Rows from block 6 of the image encoder of a small contrastive image-text model, named by matrix and row number. Rows with one number belong to one neuron. Each number is 128 + 24 x the weight over its row's rms, rounded and kept within 0 to 255. All counts start at 0. Numbers have three digits each.
Before each neuron's rows are labels from the 100 images, of 14976, where the neuron reaches its largest size: "strongest on" is what is common among them; "colour at peak" is the nearest of a few named colours to the mean colour under the peak. Only what is clearly more common there than usual is listed. The data: photos with spoken descriptions (Open Images, Localized Narratives). In brackets: how many of the 100.
# gate: MLP gate (encoder.blocks.6.mlp.gate.weight, 848x320), inputs 160-239
# fc1: MLP up (encoder.blocks.6.mlp.fc1.weight, 848x320), inputs 160-239
# fc2: MLP down (encoder.blocks.6.mlp.fc2.weight, 320x848, transposed), outputs 160-239

strongest on: text has "wall" (57); text has "table" (51); text has "sitting" (35); text has "two" (28)
colour at peak: black (36)
gate.183:090105127096118145149121146150138144083082128121148106106101143141119151127141126120118125174158124096121130058092091081092178123192123123169122131106165136141112159129129139098106167152087130153127135066165111138135132144167110100129107141
fc1.183:114144111112154089153102150141119110128129100145121157102098123127135119155154149132094121148137077102129123085129113099154154116161085093168116152121156163140155176106130123105106156124088154093138146112162081116172138160161139123122102120
fc2.183:133158149153136074170121124132116078105123109105118106176133070104142108139117151077146081134158102145148116109108147154142108093134135116131130122149119106132139128100163139152174124085121152107134164137155121092131105104087101082164122171

strongest on: text has "text" (36)
colour at peak: pink (27)
gate.667:119111121121098145129096120123157141116145136100125115077142146122111174092106115169144102120139086123098167121104131090141129139165132199111167118147155091083140150124181156090112097117092103133058124129154124135109097151107124143158116131
fc1.667:121143098095178122099150120157100118141149147169122149152122084110135124127131172108110111138173150130132092104095124134113133160066134126109127168094116090140090085160118124128129115134128162129156134133118136124144113104126133177135135098
fc2.667:132106133171115110146138153117136103105123125114118118092142112134130141125107107127100126131120116088093150084103132154111130126120134167137121109100159114145152116137122116109115117134143124133151154118126134150106139088098120147106127134

strongest on: text has "wall" (51); text has "person" (39); text has "sitting" (36); text has "man" (29)
colour at peak: black (29)
gate.507:139105123169142119126088110146128153141110110083141133141131127103098130152101098124091148110074142133128084087137106090144137133121092133179158144122170101137130125130140151092146148124076093118101123057155114097078122128128145093148104066
fc1.507:091120155112141109146161136166168097126088107123152162120149130174141131099138111115113153121135098092065130164117125125137172140135120121148135102195101088148108150116072156135154111157160109103160133156102097163172090121159128143142157177
fc2.507:163155086093154142124103121162131117145169130126108122093095158141142113134147039120161134150085163152145144108137116130088089143091178098153133128143147099163132196153129139127107164098092170139116111135114129145069103096136118141138121095

strongest on: text has "white" (31)
colour at peak: white (37); pink (34)
gate.410:118156134115115158098140167134118123107117148143118104121126113112089112085135120108162102150145102119132104156107117146081155111103125125086147129109134163153109130160150119112135154129153095104109138094123142115119116120139132142132116127
fc1.410:105148160147122087140123122134167126137143110167106135143094154140144106126141145123076133126149097129098129093103099137150155106128143098121136160145157091155129146123073126149114122093120138158107141133145122164129128151106140114110142124
fc2.410:106124093120109094173094190154123158155154142113106116152164091134114100130112109077120102109113132135184127086115120120137129104148161142137122126122183102129148122133117131142107162108130103116094167109125123128156124115090115117148126138

strongest on: text has "holding" (35); text has "man" (32); text has "dark" (27)
colour at peak: black (41)
gate.319:116132108163131151137115108113112141108105112083138141107161109110124117185089087117169126133097115122145131114127104151125111133106153134146134126094149145095103146141165131137113090123139131130117154151098087115171100118102094161093143129
fc1.319:111147098144130130116122125075131118123153129110097110194119112110152135165139105141132102128128172133154112158098088123129135172115106132142116133117145160068118134095134150078109141097131200100149142147147118124114076109129154140111156158
fc2.319:113141120171111142125162118117155119110121128128130112148164089111083082146118164122107106149149138109101179141145175116131134096103105167118156131111147172141102120110121105133118141143132093136119100127119152106143183133158107144150145111

strongest on: text has "food" (30)
colour at peak: pink (28)
gate.260:126095108138160119144105172135121139112116127163109133141119138115140078109158167106122153116097131118124073137133109188104129166108115094114082134143120125091143096113139129095153162168138197130187136096135159082129074121170120136137124102
fc1.260:099133119155135140144165173165118098081173111101113135165191078142121137148156126126116105177134109137133093152140096115143111104107113132125187171109118137135126125161150163112125145141133187128149110152094089124130075121143146148118108106
fc2.260:154112123125145147106088112144122111109096149145160172058099116156134100116145101087156143125120137112142165190169111135136105148133127081127114096126092164134153127098125113128128103139121126133083098127145179153115130103110149130110127135

strongest on: text has "playing" (37); text has "guitar" (32); text has "lights" (32); text has "dark" (26)
colour at peak: black (67)
gate.272:132130189120113133139119089077144136114113140074115133103171090146107172130132111136133133178106132131121142128115125161126128143107127146147164102156154141089074141109120112105112113137131106147113131150145096182163120171136092133185155116
fc1.272:149116099121112142108141114179144156088101121139158138107090135155159161110171137128118131114149154135125190094088132101098113168133174096124126116156139166151194158133142124163089131169165143133139148077144147072134120166186166154155091126
fc2.272:150172125117102163115138118120164088113125153107118117153100119088141154100114119141108116077157177121160079119125148129100149129124124123123142160174125139138141107131112097106177093120098144121136168132147112128134100136130172133094090104

strongest on: text has "wall" (50); text has "table" (34)
colour at peak: black (26)
gate.95:104091101107143135125149166153075159115095099110137104118092120139103146147129162137144108139122124079144125111115116146190185156138136086143112120099154098119118134111155132139125113132077146172089150105117136112112114115163126138130123153
fc1.95:137141114119117099157109105106126152086161146150143137186123127115105132177129097135124095147134126122127136130098089126132161100157070091142116120118152184125128142144133159128117173122111142096105151155095142110098088131129114120122148082
fc2.95:133141159168131103139156131129154100095116110144107150158123104140094112120100157110139068141173148123087202157133151138137135106133114119135146126077086182166146110090108154110167100103090146137102137112144174111121110114094121132164109146

strongest on: text has "sky" (79); text has "buildings" (31)
colour at peak: pink (25)
gate.306:085135085140129127145131135114076161111116090129114130117125106099112104145105123129105128129125082126107131086102140149108146168137103112114126140121118171127095168103120110106135124123120128098135172086163124149154134146175129126092100137
fc1.306:125130097152133124144145139091085123127086122159186153105152103119109171123115153124103083090087086127105172080128111143084161168130156105127124116111162094132082158145106146150119128112116095112088116098116119119103128076093153151126131131
fc2.306:131107109099141101106099159104158177144164126093123167148148121147109126149125099128121158148137096142119153078113113120111154107105104125137110176100175099117138113145087165138059122128133153143139122165137132116143090142134135144122129126

strongest on: text has "dark" (26)
colour at peak: black (67)
gate.422:098110172108130154148133127116130142098144167095078133138130066130133166159113097094177124186137145122136115139116130137150112139105095128114177076136157143119095112131100134132102117118114161134111135171106135111140146105100085165155166136
fc1.422:124110146121135149132131143125129162092132133088117148160128098118105148149061124107124113159142139112123126150132146130152114131113121161101155089124163116128096092122120139110098155095136156114160138182122142113147131122094109150180165125
fc2.422:085096109146106139120117124129151182125112111104154102065148147133118098154106142162148151147150140108108124145135106112173122112159175116130112140153120135130144139105133114133095159114165138160144098157114140111102124121163054084148165143

strongest on: text has "sky" (87); text has "trees" (85); text has "grass" (62); text has "plants" (41)
colour at peak: white (40)
gate.540:105140147146114117147095123078133111159088124131121151140121135113125154120139163142092078139103118125116138179131096071163146132137135071120099150126105130097122157153128157096106121112137162158180124171127139133153092109138132161142114137
fc1.540:144151169106132115123139155122124163111090099129116111161171093106136159156082134120106120143117124096115156080150198129109147153154153163150143135124168121108094141143115102139095101128107117097089162136163141172111125138136152135161138102
fc2.540:157107138106155150132151158130169122131136143154126143115134115140114089135135150083132133126112114116127131140108093144142144135175181127152131108144144118136091160140116108141111104123194119155155146108134102100113149135124150133107121120

strongest on: text has "text" (36)
colour at peak: pink (32)
gate.332:131129108151113155106152136152140097148122096100096086123150124107151136103115129117162127104137136123144148085154101104169090129160161107132168101110072089155137129136153132099149176141150185143147119181141128126158136164107117145133164131
fc1.332:139123105099111140171123145143132111135077134088141127125095159156170149077153171136144159126160192186130118116125148107112144172167123111127116117129079124182130097168119095126111098157108173129147168133122124124197099159130122116098100137
fc2.332:147136128103190122101117122170104142121126127134112142137099167139141143107126167163133119096123137155128129172146145157095125133128094093115108117103141120148110137126159143120163111144125099108108165145121118119114116140158128147109155110

strongest on: text has "sky" (60)
colour at peak: black (55)
gate.521:119106132123130140120091142116124112142126125123107136111161092107155143119151136151108145126145168113151105107126138121172109145106118143097169168148168096112106144153135141147128104100161095138155156164135126162113141103105117139153066128
fc1.521:125139143133114170092158094100135132123097123102100146091132108147127148130121141114094106152094175122144095105102114111140150137148109135129179094149141081100108105155122130154145145145164106156080166176112110121128090124127105104193151088
fc2.521:123122113155152149128135132153128114158151113143132143145128141117132154131102071126107131162114105095123128147132178117098111117125162144111148100126089091128107105104145152155103100084128126159102103149179098163098147130112111124112143140

strongest on: text has "lights" (26)
colour at peak: black (26)
gate.506:143106122155121122129098125121082114092175110103103111134168081090123101131134092152144097152115095149155108113117106142091177090145091169139157097136159122126107134092107153096159162139147118138132156146084126147161121095105129168129130135
fc1.506:142110140142163137117109132094138086101153157130097114131157085127152101145163136131123093134112126164110074107131148104065158119105130151136160091117116099142134106153105170146132116179151121094124131174096086131135148128093071123145142139
fc2.506:109093106126150170107140107079104153097165143141136101104155169148085124110147132130114109139136128157130138160106139128119130109154133163079140108147115146104118094141148117090118135133148132135160128125106127160125127143135114095138167119

strongest on: text has "sky" (57)
colour at peak: black (41)
gate.274:129085137160134101139142099089122110160117110161120124157094137089111113152118158104126119120115115123116144114089119102161157098169130136124147171100122139185133137129124130187104128123120106151150117125132115143097138110113125098149176148
fc1.274:100152099129170166169127120095117168089117124165138119120167094139111091095131085141170147101110139126174108135119126076105101141072101138105136132115124098101137133089207170107128130090148173125162072122144139111141121126124136156111122112
fc2.274:111116131170108138144165146114119145094154100128127151168102118144119164136105138149135143146167133138169141117168133109144136113128115163095166087157109155113137123112114164132118107091140156150141153149107146117132141142144093081157157089

strongest on: text has "wall" (63); text has "standing" (53); text has "table" (33); text has "two" (28)
colour at peak: black (35)
gate.315:153163102115140159160153073118093163128088152107106096125103114086095148135164133132087138150093111147148129118118133140085145120143126140123128114134152163087103082127123122055085140101111102118139161082117133105168163132122129139127091171
fc1.315:154119106115171128110137152154147105134155126127193123121155096158116142128104141109141089111129147079112114129145126144143105118093125105119110143132076096174139146171146136157135135146156152125096067163113124129103129103119123155120140126
fc2.315:102106136139131140096131111151168189172168143123152127132134143120133125111129097136158152140103129135152154162124142148109118165166133117114137148082119143128156122149128120158122157159138080125110087140142106138106131138177135147126123119

strongest on: text has "woman" (28)
colour at peak: black (26)
gate.556:124120145111133127140119102128095127102164100130129161149096139116122096160130144112111160123103085138176114129089101123113129105097112128096164112111162185126083093119139105140124153136083111099127140160120090117117155109144119131146119150
fc1.556:128121157113119147119090124137132180123140115117084133125128165131132112181134116128144138105143108111144136110111153184182092132100163145126111110085152120139117097081171115126157165090106119131102127140148131174167117118118151146163104148
fc2.556:121111139118132083114144140147141101099150148122152147180168108143102105089086177121130110160134128105086088157106169102148134151134107135102131131082121130162116129129163124099092087115139075124126124128139127128121144156135101126112115159

strongest on: text has "white" (36); text has "black" (25)
colour at peak: white (34); pink (29)
gate.196:103150120112147101130146083145141121078129148119111143137110143136090184127092162109140107106093133142146148163124085117120113120090162149114125168091139115141108153162122142118114126143114099120115135116132170152086121180147111134114133117
fc1.196:083132087087144114129169139182109146114090120158103138155095143119125134100128126159127127150173128147127148089072097167168123095102101104162094133127120126129164151104151124150143080137142118145104113097139085100099119166151115123128124143
fc2.196:119119095139135166134126082102115159090092101116168159100130168122127084114123175130104104116110083133119144139154108134128159177126097088134125135151080156127139154149137131119123133103167098158124124167154144149142122153156085145151143098

strongest on: text has "white" (34); text has "text" (28)
colour at peak: white (42)
gate.110:094146135117178153126133197135102153133105143149085120154091128110171102155148164138139119097104126137140121154070120147151102142118124141127128131158123121101164110167135120153107081114138159121177095190154122094149126108135092147116118165
fc1.110:077131111119123135131133166153153130124119133136095141112145100115166080152142141149148096120119139111132146128124079136166083163108109139136145104141145167141147103174118121140130130118149184117164089146180143096124128133146100171118141147
fc2.110:144126148122127094140169110106122159161078138116172122138133108161128125105121125166160138110148098132118119165116141171106126176143152133166098128094096161129130089149117125148113157112136103169131130122137153103080172175164145131116160164

strongest on: text has "trees" (72); text has "sky" (69)
colour at peak: white (31)
gate.498:132152140104136153114100123103105122099078132136156184161110144096128093129109105133088120148117147073122138109121119159108100117097097084102130136121138159150161151144135120148151142145099132116152149164150168165167082115106130146111141089
fc1.498:108164170095138146105164094119159120154111090135107127136151098140121124146135132104131197130147144126148097153140126157153135091157170146112176131145087134075163101147136146103113132088086140107124124107102134097129197172148140146134103133
fc2.498:112092134099120142144158115112136105118131089084146136134129189113120177139093091152124113111099091093113095107077130131076110096137161128103133097132095136150122148132154178142164103108117152099094129107124131172126142129139100126094123111

strongest on: text has "holding" (35)
colour at peak: black (45)
gate.214:108119165127110174114142188146115152115117108163151142128149110121120121171097106133131144154129137129183139121088142125107138105124165094158170099106115145097120145096097142115118119145162141152135183096162118117153107104150149102128114130
fc1.214:089155124151110131114130108135118139100105107149107146129110110108111105082158173137117144142157120124166150168163143115133147122117106179102150145065116120145084118148139145123148147146069132154134150128077125150144092152137150150103131115
fc2.214:103114129096099087106125112134076154143117113124151096134177150109104109133191086152120106154134119156135085171174114100113150175131112128168104186122079108138143132163107143142069181152132120111135111122114122154134168118127144109063162173

strongest on: text has "standing" (48); text has "people" (45)
colour at peak: black (54)
gate.554:113123158124131146111150143144139107112140106215134152143160119115084126178133117115116109103161102118141137097106095108126141098141096139160125105109170104163079117125089153162111077129103119111125101096107098125128111120144116107105139079
fc1.554:076143124136145099117085090163111127125132115142129117136123139064148076123158127146148148123112115094155135143140153116141119133110168139124116145091097141113151124082132112098157135132181137143159137128160142099135149115130148103143205168
fc2.554:123067117149128094143179162150124127161139118135165086155103105079140139096142151068121108122123127105103101099113114143130120115111127139127164130074170130097109171121114149130135122149117139133135131099096116106126093147144166094137139142

strongest on: text has "text" (31)
colour at peak: pink (30)
gate.683:111140126103076173134136115146151151154146111176088132085104142138144142075138087118098103109127120131137147161156154105126108091153092161160107070141113148133142135114113132101150117121159139121100149162149119131151092106150129119133124119
fc1.683:143146140151161093107083092146126111113138154114120138142170108126079117181127136143131179130143096101109121121134138108102094145148140147125166122102165117149096153113135145138117139126119134171148135133139125135094184103109116154158125121
fc2.683:070112099183085149155137169057157131118127125141155138157189082093113099106129107107130143117097147108119132098145123123094130143131147191116108126150127132128140093130091118140139120081145095110167141134094142124073137105121141137126147127

strongest on: text has "people" (56); text has "table" (44); text has "lights" (41); text has "chairs" (34)
colour at peak: black (43)
gate.143:149102128120114167123104114132108099127141140140141147129122096131167077138155102112101146093159107157104090136152114135111150118144107123110092080137142093119113107092093110121112148139105096107165168114087182145139107148127111115144130084
fc1.143:097146107131123106098124153146149140116095118113104112112141168107080176130146128168137141134119134092126161168130109096122099150122141158154162154115127150134143163145129138132161122140137141154124114137139106151118137108115152176134147124
fc2.143:097146118158146110106115190095117117143122106108136107179134130109193113086134137101138142117120096137118100081138107166141131150120146147144113163126165113161158118148098108124160097139144125150124103117122116150087109105109127159089106120

strongest on: text has "wall" (43)
colour at peak: black (37)
gate.198:123072108111124173186147158125103117108116120146185135128136118095135115139141135123111150128109085151111095114112129150106133095180141150141142121112135110105146099094147131128125142115124124105109110179118137105191124089084097123077119113
fc1.198:087152136152139144119092150125123118128106132131117050134079151134117176124107174111148148139130120113096103122082101146092134125124130119145110108093116129128141119170125113148132123166122117121116128105138061159116155140127159185193166156
fc2.198:135075102118125135097159155169124149159136137090156138149117138083108141140094141144148143114111133113123122129141097129111113126134147116118159140146130150133141134127114147150082128152148129134096110145098078120127119085150111135109144111

strongest on: text has "holding" (39)
colour at peak: black (54)
gate.738:134153148132110074170083108123091120119123122146125176093126136131112127159134150102191119157109155134121109118110130118130108149096113102158164103123124142131083139121177168113108142084147113120108171130096096109116127135123101147070106135
fc1.738:136114140103117129094128135126128123116121139165118114118085147091099112116117131117114118145100133094107128120130124135165136116054185117133143139150120106206176133134130121162140160133104101095063130118143152102151145170130137141121140106
fc2.738:117147164135129148133122143113126128161165147148137157118095136124143148148163130124103150080146075136148114137121161182133170108091115116097145130115147154107174112141167162188111155120103105108125151147115160138138157169144164121108131117

strongest on: text has "text" (41)
colour at peak: pink (37); white (33)
gate.351:117182128162115110124130097166091135127089133179120118150112102116115124132125118131113109126141181138146084124124146093114109165146128126132130091153056138159125146141133128104136135123129171157183118130147104137136114173147088100094107122
fc1.351:080145092125138101113158125149138088154171139146098127157146067134136121092109086116116148152141128152152089154134109108110126161147118126091108166141108108110125149139118148141097149096107152123190142160128098120126131157153096160170131135
fc2.351:154108172122139127134102103138087116122140098131121146091091148152138172148117128154144104111144137153113130183135155146124157140108136067120138147118124133135154142105150135121138154130140140109123117121111149117119123136117122138153121172

strongest on: text has "people" (57); text has "lights" (29)
colour at peak: black (28)
gate.298:125157128139155126111127109125155112150140122108106124188075153081138109176171134145135121126128100158169136133123161132065160125109119166122124128148159113099139119093136130088126101179085132152124151119168148133093106147133103099128152142
fc1.298:125136098123131132120113110131121098126101100124100127157135136141183074118132078100094116157091102168098121137117172128029155103128120146097122114143172126111089117096125147086137163127121102172122089125154108124125141104114097110097179139
fc2.298:092134157147104123163125088151142135124145098136124134129141136115113114152133147118130079110130136098113095113102134152139162114157131109084086111093115125087103109163138141139115121129136136105122190123172145142124151165112101132132122126

strongest on: text has "trees" (77); text has "sky" (73); text has "grass" (55); text has "ground" (30)
colour at peak: white (42)
gate.109:169115169142118100119103103149106160151126117095102148125161118135122092143136110135129144109132128131118154124114138119143155165091135119154139144107142113106111163152175149085114138115082135145110117131107123157170125101112115113088115170
fc1.109:143193110114153171126134127131138099121150158159160096117108110139102172132129142125102160143120133103118115167133128124146129102143103161111146112151117138124103095116085140113154100153143136114130158104165115114094122150124137124165126091
fc2.109:156114127114108143128099138145136176150101140131130099074138165117127144172149150092102156109105075142140120103132070072118126129125117090147150106143102123127156164096112124121083180131105154171165123151122124120122154108099118149145132145

strongest on: text has "trees" (80); text has "sky" (64); text has "plants" (31); text has "grass" (31)
colour at peak: black (29)
gate.565:105117166118103142128105140158121080160168112136144121129149143108108103113140119110104093129148084104121118115147172164142134094139156159127111122118188131139140135075117131109093112121126105134120119143174123103172152104139090102106141118
fc1.565:120098155121166086133171154126140107116134164127129128123136122107145193114128168144123095107132123132126142168140126126174129125148078144094136159123137139123093194154123116180127128119140132152127135122124173143133138096114175132117126141
fc2.565:155161127143084140137136140125143117119107137108115126175091095146095156072145120154164154121123144095137150141115151175081135106089124168128113116127176120104119093167127132118157124138168129105123153112108123105150136111105166127137120179

strongest on: text has "white" (36)
colour at peak: white (35)
gate.350:101141116161130134108185136152143148120085146125134142168122144155126169157108106108140108148132111093131138130123124127144132128117157067131123164079152116111138158180134154125139116164148150113098116119141122099107128171142138126125098165
fc1.350:084165131125121125145138096146126155135187146145124114130113116106110170143110141144174096154155185128145173122122079159142063121105148074139153158070148130144141111139108108095158117131151138086105141149101113141093078180133156153117127121
fc2.350:078114134111144110138132091096143146089102102137160159117097162138111078099159148122147124103132117113094144165138152090169168140098108126116130113142107147138157092160149103124129110148117124164168144121104164087078165122165133140158120129

strongest on: text has "sky" (78); text has "trees" (59); text has "buildings" (32); text has "building" (31)
colour at peak: grey (65)
gate.168:112133135134122151172134104065102127155129087117138081118109148125128151167106142126128148188120122163143150131151133140128147175128135129153139116152135120104127110147131138102108146131115100174089093131142106109121144178118109153158105184
fc1.168:152121151135088128115076149150156162105190170155119114086109146114130131137130078144101152128133149112126104131129150127115087076173098129118139156078104148142186120063163128095140090079162087099122137124158156140137162134074127128155164095
fc2.168:148142149128120140114133101121112120117109094141128146133123177144150107150118165142138144116111122137106113136134145168167107128112110154149177116145078105122108111138140121106161179162166133159135095144107140143105107120144135111106152118

strongest on: text has "text" (29)
colour at peak: pink (28)
gate.645:150113087131119151136116127152140132116177124136117115174119120109138108112131098118121126110122153162125121122159123101134141134114123120116091125134131195117156125127104129169143174121132163131152101156137143065111168174134137125136117139
fc1.645:169125101120118125173149145133133124123190104155122094167145145083117087096125108144147105121120144138114137124144149130132121125137108119144085163124118148131179114144128154155119132120142151124140118146162108080120141188130138163113133137
fc2.645:148146093113183114166126119127123099145113130146156166102084152166123122139144125140189160112123128147174136123136145138118079119158134100112130158142111081126122156075174155123154153078158074109134113112161142110119093107119114104157169144

strongest on: text has "food" (56); text has "plate" (49); text has "white" (30); text has "which" (29)
colour at peak: pink (26)
gate.369:153139168137157127122148143084136108141115146162109136147100134111083108147171152158160140188112109077094114091131155142123113138094105188114117140138119141127090161138152122118100153168137105086115147148168133132131124140141182141140140164
fc1.369:123122140166161099167111108136097115123102165113157184111110126157108150081123070157123123149154130138174126118118081132106118098142163104103130114128119118162121170164110162145087124165124141119130137104132141138093134123140150117116099119
fc2.369:140119148100136137124118083100120191160141110110142111098156137084123174125123154157104117143120154154104104138137129093112133154098123094119119152152150126088157122082137158138098109108126132147088094177157122107150127132158105099123148133

strongest on: text has "sky" (80); text has "road" (58); text has "buildings" (55); text has "poles" (32)
colour at peak: white (37)
gate.525:152109072096151078120144071156084098126142122143162132108141119104152075080133152157148101121087138102111105159129119116140107165175127107095137160160139148131125154126138132107136140156189160132193126097126098113158115089092108128129146166
fc1.525:110084119118160086144133128153150140141153098148119106109115165110126077121151136111169128131123124092103081166140111097146119136111108114134148133118099107131135131146154125101143135151133109114146107124113105151103121107123135172162154152
fc2.525:102124151112085166098152102127134149127091148154134158154120170100115113148139093158138112107156134112089105135122122148151104170140144093143111121142103161159151090143154135090092110184093107155119106104150101142117114162091123156132111092

strongest on: text has "dark" (25)
colour at peak: black (36)
gate.673:139149163140102126148112129113136111115151118067115109148141117108133099133105166093133114158151112158108115140164120098131104142145167115133159101097061062074080112152148143075121096139136163116147136112148115147141095133082113145105137112
fc1.673:147142152146131145127122092105178105116163142152102137100142126136139145176148104145134119136143099116145168159139172109116127158129092153126148118158157140138108147126137148144106140114137094134088144136113117145163147104154098124150150135
fc2.673:129120074149104113133150160125101158124150108125123118096166118104135116143115124145131171119124123089102140111123149145101152104137157162112123107118159132105105135167145130088111186095158113128121117116097112128076121166144134124153174159

strongest on: text has "white" (34); text has "food" (26); text has "which" (25)
colour at peak: white (26)
gate.575:141072116115118138157099138122122119125133083150187110144104135154138110162123192125153116076115126135117094114128125108121133165121124100123136096114095110108152109134140124137113155140159120107146136124164150141140088102117108097122153099
fc1.575:127119110162138121140143145162124146107142117158154124123148100076074119108108116085137145098144109132127149124091082121117119136134129147095155100127108109128146144136138115105137147150162079091113130093143136118137128139106139095121114139
fc2.575:142143123169078128103150110088181112108140155153132120134111098120106123151165132153137141168174146136085176185122120143133128127143117132142138119114113192112099113131096135101114135155111134159152091130112152139142148118157130181128119129

strongest on: text has "holding" (35); text has "man" (34)
colour at peak: black (30)
gate.243:101124152119148120112159114147159067158144099106143118123158164103157115167107128133117141122117123173102149151171140114105139122187075147111120113137135133117093113100108141104108135139117127090149124120108107119127107143107117133150122120
fc1.243:141141111158115120127110097094080122154144090162156139130138118121146101095123100095082147085154137134134112121183126136083125098163131115113094131095107127127154134103111139151110119128113081104132139109154142148129104133112141084128144145
fc2.243:150165147090157116121119045178083137155168160127116141149117110143144136120160085103142098147106142123102114143113096127101098095119147141143101131127138091152127134134179165118139138121099124114122117170120159162138090136123128150092089137

strongest on: text has "trees" (86); text has "sky" (82); text has "grass" (35); text has "road" (28)
colour at peak: white (52)
gate.125:140134128093133131124179093123113087118081131146119165171138137074156138152123140157129146139118182099120130119110117123111134136126112096076089145135123180126167103124132140132138150152181161135161118117127100146122107156128112111128093128
fc1.125:159118122079117073110130108108154153153112135130098122134170152111169152085055159117143110132109123125138138096149155102173135142106121142141094125145154133120107134147142138139117171092177096102095098138146161140141108107126134119155097150
fc2.125:099100124134128091157099133113151111135134146130135101168138114109134130143145148166103117107142120152122152155155151160137142145097108163137125097098109113133124100143105125145137100130185085118158161158154118107141109156078164105123188163

strongest on: text has "lights" (27)
colour at peak: black (64)
gate.275:116140161145136113122136106140177115095115111085118130127138087139076137121159126107144163137129144131147131089121157134110128113066144130144170115116157110107084120141122148133118133175133130155135094153112160103157146099125146109131131147
fc1.275:094144164113104126172150137118123120116085105131065160136156085097116157126117124157130154128153136152115145110146126155143150147098156107157150122169142093153105116143093133107123108139136122121133153167170148164183151087106095091167110129
fc2.275:111107123076136119099103129104100124149151109128121113083145161150140131136138126099165101142121102113171104160180102084156098121134117079145113127150119115151076098097132104141092139125160122144116109147123087164134106152105097146166132174

strongest on: text has "sky" (89); text has "trees" (80); text has "buildings" (54); text has "road" (40)
colour at peak: white (40)
gate.457:114106143110152101155143116104096137123091098111151134146110126126170147101107119125134133135120099112139120115144143138103129145143153100117083100122136151143104143123143149132130145185173128113111155097107126132141114121124164131104095112
fc1.457:126147125130134126157121114124140142137180169161128101163153095076083140160117152131122162121128120131144110142134109120146102078103116130131149099120085095138135076121137104103104171125117114150090085107158132087099153125114116100159116108
fc2.457:130141084115136172087129097164131134130077134126154114120129165097152146130142126157104111099115109093145115136139125124088158177142173092144132133104099124150157098147113123088101125159101084120111122092110104140116143162127127130139112134